config = dict(
    fusion='cross_attention',
    fusion_encoder_bias='all',
    optimizer='muon',
    grad_clip=1.0,
    batch_size=128,
    warmup_steps=120,
    adamw_weight_decay_other_params=0.01,
)
Rows from block 4 of the fusion encoder of a small model that answers yes/no questions on an image's attributes, named by matrix and row number. Rows with one number belong to one neuron. Each number is 128 + 24 x the weight over its row's rms, rounded and kept within 0 to 255. All counts start at 0.
After each neuron's rows are labels from the 100 texts, of 14976, where the neuron reaches its highest value: "fires on" is the input token at the peak. Only what is clearly more common there than usual is listed. The data: telescope images of galaxies (Galaxy Zoo DECaLS). In brackets: how many of the 100, against the usual share in percent.
# fc1: MLP up (fusion_encoder.blocks.4.mlp.fc1.weight, 640x320), inputs 0-159
# fc2: MLP down (fusion_encoder.blocks.4.mlp.fc2.weight, 320x640, transposed), outputs 0-159

fc1.122 [119 145 119 137 104 152  68 156 171 135 156 130 121  99 134 148 116 140 173  85 178 122 123 152 147 132 117 184 173 100 157 117 137 109 124 114 139 166  93 155 136 125 128  77 117 123 186 122 141 116 127 113 150 120  99 147 155 126 155 117 146 125 130 121 108  95 117 159 102 178 137 162  91 105 143 122 122 149 136 143 106 165 126  96 134 192  85 115 108 143 135 129 127 120 157 145 108 116 117 114 172 109 138 104 166  86 148 151  96 139  99 154 157 105 136 135 133 171  95 127 127 106 101  93  98 125 106 137 128 138 119 118 151 102 121 102 101 132  83 155 150 145 148 144 119 126  79 138 128 138 107  96 107 130  89 126 108 120 123 124]
fc2.122 [124 110 163 120 159 108 162 148  90 141  81 168 102 128 134 109 100 149  87 139 100 126 124 165 139 101 159  88 106 118 113 144 143 115 132 110  91  90 139 115 165 122 102 190 134  81  97  94 140  96 125 101 128 112 132 130 108 124 152 132 142 156 125 150 112 136 128 149 142 169  87  71 171 116  71 126 128 104 109  95 130 132 145 108 143 132 180 109 109 114 117 140 133 154 109  98 127 131 135 125 138 120 128 126 110 137 115  96 123 108  81 172  96 145  99 111 140 111 124 142 165 123 145 165 134 135 134 132 158 129 135 125 148 151 104 115  96 113 160 129 107 106  81 100 126 117 147 144 146 104 115 119 131 135 132 112 112 123 141 150]
fires on: "roundness: round" (100 vs 7.2)

fc1.128 [116 126 100 109 172 115 167 107 123 128 150 118 136 151 163 135  98 140 106 166 101 101 123 109 173  97 158 115 132 106 145 128 154 142  67 129 163 146 154 145 140 155 150 107 136 102 154 112 105 172 114  91 130 124 136 112 158 136  81 138 122  60  86 124 160 133 105 153  93 141 127 172 132 132 133 109 144 152 110 106 133 161 137  99 172 163 148 105 143 128 137 140 101 134 136 140 106 129 129 115 113 117 120 144 133 109 117 162 155 142 134  90 152 147 141 139 140  67 113 107 157 139  89 150 146 106 110 138 136  88 155 135  91 101 122 130 142 151 126 116 109 117 135 120 101 147 110 158 148 157 145 131 118 127 132 134 145 101 104  78]
fc2.128 [140 157 119 132 130 161 120  97 129 117  86 121 133 156 126 128 110 107 116 145 121 110 113 140 135 149 145  95 119 130 102  94 141 159 160 106 148 172 139 114  93 143 115 128 166 131 122 125 148 107 168 172 149 141 104 143 104 121 126 103 144 168 163 117 104 128 148 117 169 100 120  54 123 136 132 162 122 114  76 144 132 108 118 123  73 108 182 146 130  90 131  65 104 139 131 108 115 168 130  86 129 133 103 117 153 123 147 113 146 155 117 152 106 126 109 132 126 118 162 184  96  84 106 128 138 152 131 101  95 196 170 115 144 134 130 153 126 117 138 129 119  97 108 147 114 155 155 105 109 102 146 103 103 108 127 141 122 134 137 182]
fires on: "roundness: round" (59 vs 7.2); "shape: star or artifact" (38 vs 0.6)

fc1.32 [116 141 160 115 124 130 140  95 143 144 176 124  88 119 135 107 181 116 139  94 113 100 161 147 135 149 123 139  78 151 102 134 133 146 145 125 132 159 148 125 108 111 114 102  81 132 127 133 125 145 152 103 113 105 159 113 149 150 157 128 129 117 116 122 132 130 100 197 124 127 107 114 166 165  89  45 147 127  92 178 119 155  94 149 122  94  79 134 115 131 145 166 116 160 137 128 133 120 154 137  89 109 134 126 127 165 112 103  99 112 138 109 186 133 154 119 133 103 141 139 123 117 136 142 112 126 122 119 156  89 133 104 135 121 143 158 110 122 144 105 131 124  85  80 143 104 136 130 109 130 149 126 128  76 104 125 131 143 147  99]
fc2.32 [148  96 112  91 145 123 122 156 125 124 143 143 154 152 120 124 128 132 135 110 168 148 145 126 114 149 104 117 130 144 127 165 145 131 133 151  97 100 120 114 114  92 103 155 149 127 106 117  94 122 134 122 160 139 124 180 133 156 105 128 146 132 109 124  99 131 127  67 135 138 118 107  86 105 139 173 138 117 140 134 166 106 139 104 162 174 153 131 142 123  95  98 131 157 133 157 158 137 151 140 126  93  99  79 126 132 110 150 117 112 105 141 104 108 152 138  90 106 118 136 149 144 124 102 160 121 118 139 119 156 163 124 121 129 104 100 130 121  84 134 137 141 161 152 155 159 127 175  82 131 116 127 145 139 136 101 159 148  83 129]
fires on: "roundness: cigar-shaped" (100 vs 3.1)

fc1.151 [131 169 127  99 178 154  97 125 121 115  99 122  76 119 126 147 148 169 153 160 138 101 134 134  51 146 111 117 172 160 106 145 136 153 144  97 140 131 122 119 135 129 124 138 115 121 100 146 120 133 161 126 111 119 145  61 124 102  93 138 130 131 127 163 137 131 117 136  94 128 119 145 146 101 102 138 133 111 100 125  85 140 138 159  97 166 133 119 134 128 127 133 154 171 123 126 137 117 111 128 102 139  80 125 117 154 115 152 138 135 148  88 153 131 131 157 124 143 119 113 152  95 148 124  87 156 139 137  78  64 152 136  76 112 163 103 130 154 135 140 113 136 106 135 167 103 109 166 160 152 108 126 115 155 130 131 127  97 105 136]
fc2.151 [135 122 139 168  78 122 117 117 119 115 120  88 151 100 140 153 125 105 123 135 155 110  89 110 173  92 107 135 139  99 140 120 117 141 165 119 106 145 187 110  98  88 142 169 116 103 169 110 146 116 101  98 118 120 147 146 113 160 174 121 102 127  95 117 126 119 135 156 131 129 173 125 136 138 102 145 129  90  97 117 139 144 113 108 156 159 167 194 145 147 103 136 108 121 103 150 130 132 118 120 158 167 142  93 123 116 135 115 125 125  97 158 151 115 116 128 113 154 137 176 132 152  64 112 134 142 119 123 128 125 122 116 134 126 103 107 171 151 111 102 124  98 137 112  80 136 130  89  96 107 152 112 123 129 125 144 136 123 153 111]
fires on: "roundness: cigar-shaped" (84 vs 3.1)

fc1.533 [ 89 124 101 148 140 106 115 135 135  94 150 130  92 166 118 108 142 119 130 142 120 102  83 170 124 151 153 111 154 153 140 120 125 143 142 107  84 114 120 105 146 110 103 166 113 134 121  94 156 111 142 113 147 133 142  91 111 183 138  89 141 152 122 109 129 130 125  89  89 127 101  97 117 103 116 134 132  94 138 136 174  99 126 118 150  98 142 142 123  88  86 120 133 140 159 142 129 126 136 144 109 152 128 163 123 131 115 121 160 128 123  76 136  83  91 132 137 131 152 152 127 101 102  87 150 128 136 142 165 109 152 122  86 126 132 114 146 120 125 168 146 145 125 142 161 155 108 135 118 139 115 149 121 114 140 167  90 134 133 108]
fc2.533 [116  87 156 144 127 121 135 124 104 125  99 130 184 118 120 114  82 166  91 125 152 122 103  75 130 125 117 115 131  60 144 142 116 143 129 109 138 106 127 132 103 105 129 128 120 120 152 131 108  99 106 132 167 101  95 142 140 109 104 141 168 137 161 192 109 115 118 155  99 135 156 129 146 173 100 106 127 124 145 113  94 168 112 144  86 153 116 134 114 151 147 166 110 122  91 122 127  94 164 118  87 138 123 126 141 154 168 142 100 125 101 136 111 118  93 146 133 144 155 127 135 156 114 108 141 113 146 129 115 154  87 138 153 130 138 154 125 124 121 115  90 143 126 113  73 132 138 149 130 133 174 138 133 103 129 110 146 130 129 137]
fires on: "shape: featured or disk" (33 vs 8.9); "spiral arms: no" (19 vs 1.3); "shape: star or artifact" (18 vs 0.6); "merging: merger" (16 vs 0.8)

fc1.573 [109 118 102  96 120 136 133 154 144  63 160 151 134  87  78 126 106 129 115 120 148 103 112 133 171 142 109 126 110 113 127 117 151 151 166 135 145 128 131 112 141 121 146  93 174 130 141 104 151 148 122 125 115  72 129 105 102 126 111 167 119 119 148  97 117  93 147 134 109 136 119 139 153  87 132 122 162 122 145 158 131  97 153 132 165 111 142  81 148 101 161 122 133 110  93 132 138 136 152 113 119 133  78 141 124 123  96 106 137 132 127 116 113 130 143 135 122 129 132  89 160 142  91 133 125  97 140 132 120 117 143 120 106 120 128 110 113 165 108 162 112 140  94 160 100 112 158 138 105 151 152 160 121 148 122 112 127 168 126 136]
fc2.573 [131 104 143 149  89 112 123 110 128 124  98 105 121 143 143 144 132 114  83  96 146 121 148 112  92 130 135 127 131 157 149  97 105 140 109 181 132 141 148 124 108 102 142 114 100 128 141 144  84 145 159 133 139 111 117 154 127 158 141 158 108 125  98 167 124 162 128 123 123 154 133  85 123 144 169 171  89 113 119 135 128 134 120 171 100 112 154 109 147 127 112 174 102 169 154 104  96 154 119 132 145 171 139 114 138 141 137 120 133  84 164 145 144  82 116  99 138 121 131 183 127 122 136 115 161 176 152  81 115 175 101 132 132 108 129 132 108 113 145 128 128  69 100 103 147 164  93 119 140 123 137 150 138 117 116 129 141 118  85 109]
fires on: "roundness: in between" (97 vs 11.3)

fc1.356 [142 135 118  90 136 128 128  98 131 111 136  76  95 143  84 118 123 149 115 118 117 138 157  84 147 116 144  85 125 124 138 169 139  99  94 119 113 141 115 105 140 111 157 121 122  78 116 106  99  74 132 138 136 159 145 158 116 177 118 111 108 156 148 145 114 118 136 128 182 109 145 152 157 147  86 152 117 152 106  86 162 142 123 132 162 157 130 101 165 139 123 151 148 126  76 149 182 132 137 122 144 156 143 122 101 111 120 142 157 123 146 110 147 134  91 102 136 112 151 111 113 155 140 132 106 113 174 100 170 135 150  98 136 155 114 149 144 136 123 155  84 116 126  88 137 150 141 118 123 128 141 106 120 147 135  72 161 101 136 152]
fc2.356 [107 121 121 103 115 101 153 126 187 139 154 137  92  79 139 170 147 119 142 109 115 144 135 122 169 142 145 136 166  84 181  93 114 167 149 119 192 131 184 182 119 142 128 116 154 139 153 149 151 184  95 177 119 119 128  97 133 121 157 103 154 162 119 109  92 112 107 151 121 137 127 122 103 166 171 121 125 147 134  97 142 103 130 121 124 135 139 156 143 108 119 140 144 151 139 135  83 107 125 102 109 144 124 108 140 153 144 124 111 128 106 154 160 129 134 157 107 157 112 167 125 116  92 111 150 144 120 167  83 133 100 135 106 102 105  96 110 122 114 160 133 160 119 132 129 134  95 152 122 132 111 128 119  93 126 169 111 159 108 103]
fires on: "roundness: in between" (100 vs 11.3)

fc1.489 [100 151 103  73 123 103 131 144 140 131 145 152 145  86 186  98 143 150 119 110 111 107 113  66 153  98 147 125 140 136 124  95 119 127 153 152 119 123 105 148 143 169  97 130 113 125 128 104 123  93 109 136 111 170 116 131 109 134 201 127 125 161 142 143  92  81 117 144 129 124 178 133 106 137 155 130 107 111 139 108 114 127 158 107 145  79  98 121 140 101 122  69 110  96 133 164 122 166 115 115  91 147 107 128 163 123 171 120 121 119  85 158 122 143 144 107 156 143 155 155 111 139 132 120 124 131 144 134  92  97  86 116 118  81 151 145 136 106 138 138 165 136  99 113  94 135 148 112 114 116 160 147 107 107 107 154 137 154  98 107]
fc2.489 [161 119 166 191 109 160 117 142 120 151  96 101  99 163  95 104 132 149 125 150 122  98 136 182 115 135  92 112 169 171 134 124 138 128  56 129 147 133 139 125 128 116 145 155 165  70 147 164 137 153 101 144 151 146 125 134 132 175 112 155 139 121  85 110 125 168 118 127 114 112 117 100 141 110 103 104 145 151 143 146 182 100  98 136 152 165  80 137  99 144 124 140 145  83  82 117 127 100 131  98 117 132 128 119 106  99 120 103 160 142 111  99  81 127 145 117 111 158 116 107 110  85 142 120 146 131 147 125 140 211 122 151 142 139 100 130 120 125 131 132 129 168 137 183 151 140 107 156 146 161  65  74 134 130 140 109 154 110 150 122]
fires on: "roundness: cigar-shaped" (37 vs 3.1); "roundness: in between" (23 vs 11.3); "spiral arms: no" (9 vs 1.3)

fc1.291 [104 112 139 146 140 106 123 157 151 104 141  86 101 126 106 144 156 108 176 124 180 132 111 124 121 156 126 117 149 179 132 116 146 160 135 143 109 165 145 145 121 113 142 156 137 139 112 127 148 169 135 124 113  59 116 167 161 113 116 103 132 113 130 101 125  95  97 134 123 112 128 156 139 142  92 108 132 152 127 107 116 112 151 125 120 191 114  90 127 112  97 150 124  94  67 131  92 118 150 195 118 125  98 114 130 113  84 146 106 136  93 135 113 116 136 134 115 133 119 121 132 119 104 147  99 126 141 130 113 173 143 112  93  97 195 156 143 114 119 139 124  91  78  72 133 107 129 115 139 136 154 107 143 130 148  93 111 105 121 138]
fc2.291 [144 126  67 138 129 109 115 128 127 110 132 163 119 162 155 134  90  92 108  95 117 129 154 102 106  98 129 121 120 107 146 155 145 107 162 129 128 110 103 153 141 119  60 161 150 140 149 125 135 128 158 103  99 126 121 153 122 126 118 122 133 125  94 163 126 105 122 158 118 115 132 121 170 117 170 127 128 118 121 155 146 163 110 127 131  93 143 145 185 137 148  94 154 119 126  86 109 160 143  84 132 108 121 131 113 101 123  82  99 142 129 160 123 153 143 119 144 111 144 165 117 133  96 133 197 120 160 146 135  93 149 128 101 150  80  99 116 128 167 112 113 162 143 154 113 115  90 101 117 153 186 114  63 152  95 173  92 143 119 128]
fires on: "roundness: in between" (98 vs 11.3)

fc1.526 [111 166 160 119 123 160 173  85 117 118 134  90 141 160 132 128 124 105 164 149  85 140  89 154 174 132 129 187 147 123 145 127 152  91 145 155 155 116 124 146 133 153 144 105  91 143 155 110 118  93 133 124 147  88  91 125 103 136 121 138 136 159 111 108 152 173 111 131 116  99 113  90 117 130 122 128  91 131 160 108 162  95 165 109 174 155 140 124 149 142 124 130 151 127 156 145 110 122 122 141 147 157 170 140 121  92 130 155 109  71 155 115  93  75 125 100 129 148 126 122  65 145 130 159 103  92 130 129 133 156 133  97 155 157 152 161 181 152 122 157  95 107 143 134 146 143  87 110  86 108 183 146  93 163 142 141 113 126 111  76]
fc2.526 [157 133 111 105 102 111 155 126 103 132 120 109 102 147 127 129 139 157  90 112 122  89 126  94 187 155 102 152  90 142 117 110  72 129 110  90 179 136 157 137 146 117 146 147 110 141 172 108 128 108 130 149 126 124 160 126 106 129 152 109 146 148 120 193 144  89 129 146 132 126  98 132  64 154 128 163 164 124 107 111 120 122 118 150 120 127 116  99  96 186 108 100 100 113 144 119 149 105 132 128 146 112  86 125 165 136  92 134 146 146 145 131 101 142 143 143 152  68  67 135 167 140  71 104 111 130 141 134  99 125 125 166 147 115 122  70 138 132 149 106 149 137 141 109  65  89 146 148 136 152  98  80 159  89 139 100  91 150 183 180]
fires on: "shape: featured or disk" (29 vs 8.9); "edge-on disk: no" (24 vs 7.3); "merging: merger" (23 vs 0.8)

fc1.57 [154 100 170 119 123 120 117 100 142 124 122 154  94 149  97 117 115 127 117 168 142 139 119  60 149 116 153 143 106 119 161 100 153 100 118 134 136 124 153 152 135 112 141 152 111 124 107 145 128 136 179 140 118 135 146 121 178 113 146 102 125 131 125 129 159 144 153  65 134 139 136  78 125  59 173 129 108 127 138  88 122 111 160 140 136  95 122 101 127 114 134 111 148 155  77 145  99 126 105  97 126 115 117 100 156  94 107 134 104 136 139 135 151  88 150 161 140 123 120  82 118 133 129 132 179 146 161 156 154 128 138 160 110 128 113 118 124 105 121 197 104 102 107 161 132 122 103 112 139 151  72 126 110 151 154 134  86  95 152 129]
fc2.57 [117 166 156 129 159 142 141 107 135 192 122  85 183 105 143 170 171 169 145 128  90 111 116 138 127 132 126 120 120 125 102 127  85 144 109 126 110 131 115 132 152 159  99 174 154 112 133 200 140 117  98 159 123 117 113 139 140 130 136 152 125 142 169 101  96  85 153 144 133 107 125 160 143 168 133 114  86 123 149 165 106  82 110 151 115 137 111 122 110 146 164 155 112 126 167 121 134  94 130 162 114 136  87 135 125 157 125 123 170 142 124 121 120 136 134 127 104  71 125 160 103 112 144 134  69  84 148 119 102 112 109  99  73 160 146 121 159 116  84  61 170 126 131  93  90 144 140 116 122 119 173 130  98 125  93 123 167 154 133 102]
fires on: "shape: featured or disk" (90 vs 8.9); "merging: merger" (8 vs 0.8)

fc1.30 [125 139 149 139 126 127 121 153 135 128 121 163 135 172  74 126 131 120 133 135 130 141 101 153 126 134  85  88 126 134 108 107  81  84 101 149 141 169 138 125 133 120 136 170 172  98 123 135 200 166 148 156 150 167 136 117 125 145 123 138 162  91 112 145 119 129 124 145  87 135 125 170 113 165 119 144 168 133 174 141  86  80  65 103 127 115 163 128 142  78 163 107 155 119  98  93 118 155 147  86 153 132 114 146 121 134 109 110 103 130 169 111 136 117 100  93  99 106 169  99 165 116 112 160 138 109 130 141 138 120 138 149  84 135 151 115 161 171  85 139 161 137 118  93 144 115 168 112 145 100 157 134  99  97 135 149 131 108 128 128]
fc2.30 [123 102 107 133 128 110 106  92 129 153 121 105 128 120 117 119 100 111 122  82 136 121 157 107  95 120 105 131 141 120 122 118 127 108 155 164 154  52 126 103 143 118  88 127 124 164 128 130  93 163 112  79 114  98 119 149 171 113 109 155  82 161 143 136 163 130 115 129 128 135 138 115 166  97 105 147 102 140 114 119 133 138 172 181 123 114 105 110 143 182  93 122  78 178 156 145 139 126 107 114 100 106 129 143 132 135 148 171  95 102 133 134 106 169 114 136 147 147 125 130 127 134 163 138 162 122 110 161  99 145 158  97 113  81 136 145 144 117 184 150 111 108 125 146 132 130  95 123 126 147 109 115  96 132 166 141 157  98 122 131]
fires on: "shape: featured or disk" (100 vs 8.9)

fc1.501 [102  76  98 128 165 148  99 120 104 120 132 152 164 152  84  93 137 142 125 120 110 121 128 106 134  92 116 155 167 135 144 127 145 103 120  91 106 188 117 126  93 105 126 119 118 146 118 109 139 126 119 130 117 184 142 137 101 108 154 142 115 122 126 104 115 115  76 102  98  70 161 142 132 140 146 132 106  96 108 154 129 107 116 111 168 130 156 164 145 142 146 141 130 128 139 110 125 135 130 114 133 148 151 102 145 153 120 108 121 138 143 145 120 116 153 163 117 140 170  98 149 123 119 131  88 129 140 141 128 157  90 129 125 139  96 135  89 148 122 124 120 141 140 112 124 120 104 133 131 147 150 120 118  92  95 154 160 101  90 103]
fc2.501 [144 148 158 158 127 164 140 113 185 163 102 138  91 135 145 149 139 130 111 108 128 141  90 127 102 137 122  96 117 175  72 123 123 110 147 157  92 109 115 175 143 127 138 140 129  75 133 170  97 127 157 137 105  94 122  98 145 136 105 100 122 109  95 166 146 127 136 164 145 138 144 131  88  80  83 134 149 152 140  75 129 147 150 146 101 119 113 115  94 139 165 121 118 103  96 104 136 121 123 133 128 125 114 147 171 147 159 155 120 140 130  99 133 148 114 120 129 177 103 147 143 151 114 148 130 108 146 162 123  97 116  96 166 101 109 119  93 148 138 135 106  88 140 126 155 122 153 102 156 129 137 124 117 130 176 165  89 148 128 163]
fires on: "merging: minor disturbance" (84 vs 1.3); "merging: major disturbance" (9 vs 0.3); "merging: merger" (7 vs 0.8)

fc1.499 [116 120 107 135 168 119 145 160 153 111 138 111 108 158 128 126 115 119 111 116 132 118 129 153 162 113 107 166 126 121 114 149 130 130 148 138  99 158 168 124 124 125 111 114  89  84 164 163 117 122 123  83 102 106 115 139 102  89 129 134 136 113 121 150 142 135 152 110 160 163 140 164 131 121 140 120 129 152 138 149 139  96 162  50 105 120 130 130 140 162 107 168 117 160 124 118 181 101 127  92 127 116 122 131 145 135 122 131 144 124 123  89 121 144 156  99 108 138 155 108 102 165 110 142 116 132  97 127 185 165  88 152 108 104 107 148  86 107 101 122  91  57 136 103 159 103 102  99 135  97 139 123 120 141 125 150 131 146 140 169]
fc2.499 [ 88 155 171  97 167 147 108 167 156 138 138 150 177 141 124 140 159 144 148 128 115 127 148 114 157 144 127 103 131 133 109 126 151 123 113 140 129 138 137 140 117  74  97 143  96 161  95  51 137 105 147 100  89 129 151 150 145  94 130 120 122 135 124 116  99 121 102 128 150 133 179 153  82 113 113  90 141 128 120 165  98 126 126 101 133 113  70 144 161  93 159 182 134 123 177 148 109 128 116 134 139 145 142 137 171 146 158 103 112 129 138 144 111 128 154 162 128 108 121 147 172 122 136  93 110  99 159  99  80 151 140 133 143 144  88 131 153 141 165 148 144 138 128  76 158 125 117 123 144 133 134 128 123 161 116 117 149  90 118 134]
fires on: "shape: featured or disk" (78 vs 8.9); "edge-on disk: no" (22 vs 7.3)

fc1.471 [163  63 140 181 177 142 106 116 112 125 105 105 136 153 133 130 113 151 156 138 126 128  95 132 135 126 159 128 108 129 100 150 130 180 128 130  97 127 146 106 100 134 126 159 114 104 112 130 111 137 142 109 152 106 124 144 127 152 149 145 148 195 153 146 116  66 113 100 145 109  99 126 109 147 141 159 109 108 108 130 113 128 116 115  94 140 171 147 104 132  90 168  97 161  95 118 153 130 112 138 161  93 109 134 143 112 126 149 126 101  96 168 134 102 120 151 172 160 102  84 138 120 101 155 123 145 139 103 130 122 123 153 115 162 122 158 151  74  88 124 152 113 154 124 121 136 122 152 110 129 152 144 104 133 153 148 134 105 174 150]
fc2.471 [ 86 138  84  76  97 155 106 129 183  86 131 193 149 124 121 154 179 156 122 142 101 120 169 122 124 119  99 154 144 106 133 114 135  97 115 125 108 135 106 138 135 107 161 149 141 147 121  86 117 131 134 143 119 181 108 147 133  99 140 138 132  75  99 119 148 134 132 151 156 160  51 133 138 113 120 134 149  87 166 161 160 135 129 143 124  85 113 111 170 170 130  91 136  95 149 138 114  89 141  95 141 157 115 138 112 122 133 135 121 156 127 132  83 110 156 122  86 120 159 133  89 121 139 145 130  82 146 144 132  95 100  88 128 140 143 129 115 162 136 146  67 154 130  89 133 131 141 155 133  96 117 107 141 110 115 133  92 106 130 130]
fires on: "shape: featured or disk" (79 vs 8.9)

fc1.102 [ 91 103 120 128 127 135 119 126 108 175 134 156 135 111 160 114 143 145 119 103 107 169 101 154 120  98 154 100 177  92 146 144 117 111 191 148 134 149 128 148  82 151 147 192 129 158 100 111 168 151 103 136 137 107 156  95 142 120 137 134 150 116 126 109 103 198  94 194 133 119 100 115 144 154 131 122 167 110 174  94  77 106 117 148 132 136 134 157  70 128 103 101 150 141 153 154 125 122 142 168 126 101 142 102 160 110 101 112 121 126 122 156 117 114 170 196 167 132 139 152 118 154 122 161 158 123 134 121 149 149 151 125 111  87 116  93 104  92 130 135 146 126 134 149  84 157 131 124  85 170  93 105 139 125 128 128 126 107 153 146]
fc2.102 [145 160 135 123 116 133 140 187  93 112 143 126 134 150 101 132 114 133 131 119 138 118 117 113 142 149 145 157 119 182 106 142 121 121  73 122 111 102 142 144 116 158 126 134 146  94 124 150 106  81 194 106 129 134 130 130 147 101 124 118 131 143  93 138 129  77 166 111 109 149 173 118 114  91 129 197 111 130 113 134 114 122  94 113 118 122 127  94 143 167 152 142 137  42 118 137 123 121 136 104 105 169 135 111 140 155 146 124 150 127 114 121 164 134 158 120 145 124 126 136 174 127 115  99 139  93 151 167  91  96 124  99 131 140 142 140 134 123 136 143  99 130 109 147 153 104  91 132 143 151 123 118 102  98 159 126 139 139 125 121]
fires on: "roundness: cigar-shaped" (75 vs 3.1)

fc1.465 [133 146 155 141 129 136  81 120 126 132 141 106 168 121 169 137 128 111 153 105 136 110  96 152 209 125 174 147  94 141 111  97 125  99  98 146 113 107 135 171 141 149 107 153 143 143 147 150 123 157 123 182 152 137 127 157 119 134 166  85 147 113 119 164 154 138 169 109 146 150 124 153  99 182 110 109 119 183 118 111 128 100 115 109  91 114 134 121 148 171 177 135 128 102  74 124 143 160 120 120 140 161  88 120 127 136 148 139 124  86 143 112 125 128  93 132 123 133 146  71 147 115 117 106 111 117 140 125  95 110  97 132 105 103 150 155 159 136 142 146 110 112  90 102 133  94 127 132  92 109 103 112 143 122 142 139 115 102 105 153]
fc2.465 [131  69  81 139 166  94 146 157 146 119 109 129 120 154 117 142 124 101 136 112 127 113 138  95 141 126  79 117 153  85 169 127  90 175 131  70 119 130 121 136 143  84 139  70 154 161 135 125 119 135 131 104 123 142 193 110 135 130 151 150  94 135 145 118 124  95  95 135 159 126 147 148 165 127 143 151 143  99 129  95 125 102  98 122 117 112 128 135 148 108 105  98 117 129 174 123 118 118 142 175 114 103 127 133 134 129 117 140 132 153 125 123 134 136 145 138  99 105  95 141 138 161 134 156 130 101 149 120 123 127 146 165 103  95 150 128 117 144 107 165 174 130  76  87 117 154 102 107 135 121 190 144 118 142 142 147  94 136 145 117]
fires on: "shape: featured or disk" (77 vs 8.9); "edge-on disk: no" (22 vs 7.3)

fc1.485 [131 172 133 112 167 153 136 152 135 133 141 147 118 117 127 125 118 136  88 181 112 113 112 120 118 173 132 142 123 100 142 120 142  90 115 109 135 107 112 131 106 127 118 160 167 138 122 148 161 139 121 147 195 117 177 110 127 120 133 173 117 135 155 132 160 131  79 120 165 107 178  88 117  95 107 128  94 103 155 154 167 119 163 119  99  87  84  99 130 119 140 149 139 108 101 114  89  99 104 150 121 119 115  96 120 157 120 119 114 138 121 121 127 139 114 138 155 129 135  95 166 129 116 134 164 128 123 119 102 127  99 164 117 151 139 109  96 140 166 136 145 129 100 136 139 125 179 112 120 158 121 138 121  80 128 161 142 122 102 131]
fc2.485 [124 145 158 115 106 134 149 117 148 102 119 105 138 165 124 113 135 125 172  87 164 113 140 129 120 128 117 115 126 124 149 121 103 144 122 133 146 125 171 135 119 136 126 158 127  98 163 100 158 131 147 104  89 106 117 139 100 123 131 132 102  86  92 143 117 145 138 172 114  90 123 141 118  92 132 178 132 119 120  98  91 139  97 100 147 156 126 138 155 126 123 116 116 137 137 150 176 118 139 120 155 155 163 130 136 138 132 117 139 105 124 133 164 121 131 114  99 115 132 183 129 107 130 115 119 170  94 120 160 105 150 101 140  94  95 176 141 137  92 102  97 104 146 147 129 110  75 125 146 136 113 108 141 154 145 123 131 109 159 100]
fires on: "merging: minor disturbance" (28 vs 1.3); "merging: merger" (9 vs 0.8); "roundness: cigar-shaped" (7 vs 3.1)

fc1.477 [166 137  86 139 161 128 135 127 126 139 118 151 158 122  83 118 112  88 126 182 130 120 121 132 147 137  83 161 134 101 152 101 125 127  80  65 105 119 130 140 131 129 147 105 131 115 110 148 114 160 162 131 158 139 117 168 109 135 141 169 111 177 154 136 136 125 104 144  75 149 110 135 117 120 134 107 158 135 103 103 130 111 160 146 120 133 100 124 146 122 120 122  98 123 139 123 141 116 142 114 118 158 145 129 136 115 114 110 130 127 112 110 117  96 121 150 149 124 157 118  97 140  86 153 168 129 121 122 109 117  99 144 140 117  96 100 182 116 137 195 114 106 117 124 117 102 132 120 159 147 171 133 130 130 123 146 163 118 116 131]
fc2.477 [127 142 147 138 106 146 121 146 141  89 139 139 126 101 143 162 169 137 129  69 121 147 158  91 117 135 157  88 122 173 139 124 168 110 162 145 164 138 100 141 129 101 134 110 100 122 134 140 106 100 113 130 110 118 112 104 181 132 137 113 145 116 117 101 147 163 141 125 170 101 167 116 154 122 127  97 127 177 123 133 157 154 125 104 153 103  93 121 146 116 194  91 124 144 141 134 148 122 121 158 139  95 138 108 156 166 134  88 139 132 113 119 132 155 128 114 151 107 122 143 156 111 123 128 107 158 106 141  92 128 170 113  84 143 121 116 113 156  66  96 102 127 104 169 116 155 122  92 131 107  87 120 130 153 155 132  86 133 140 122]
fires on: "merging: minor disturbance" (96 vs 1.3)

fc1.428 [147 134 133  98 119 135 101 138 190 134 116 161 158 149  81  92  81 129 107 144 149 142 136 124 131 113 121 171 130  99 113 113 138 116 111 119 102 144 107  90 141 113 144 138  81 135 188  94 140 129 124 103 138 104 134 116 102 113 117 122 114 101 154 150 143 129  77  90 128 168 139  97 129 113 111 103  81 136 114 112 139 125 156 150 131 154 154 184 189 127 115  99 171 110 138 139 148 143 108 127 100 115 104 136 128  94 141 137 137 126 171 145 136 127 149 154  49 121 184  82 127 171 124  81 118 101 132  91 111 138  85 155 131 104 109 136 129 149 133 144 139 137 117 111 112 111 129  81 114 131 149 143 123  95 159 150 125 155 142 134]
fc2.428 [129 115 133 100 103 106 132 132  77 106 135 101 152 102 144 180 162 151 138 120 116 117  87 127 111 126 165  87 152 161 127 171  95 122 142 123 129 100 147 155 137 132 121 131 123 156 119 150 117 138 176 168 101 146 146 145 126  70 128 137 170 117 139 123 107 118 193 152 127 123 115 129  89 124 103 120 117  87 139 146 162 104 119 133 132  89 118 123 125 131 145 160 133 134 177 136 110 129 153 180 188 115 107 118  98 146 149 133  81 126 123  79 123 153 133  87 162  86  59 144 110 108 161 138 114 104 133 137  96 166 128 121 130 104 108 139 110 117 135 102 137 128 138 115 121 146 121 150 115 125 128 141 193 153 110 141 121  87 118 136]
fires on: "roundness: cigar-shaped" (50 vs 3.1); "edge-on disk: yes" (28 vs 2); "shape: star or artifact" (22 vs 0.6)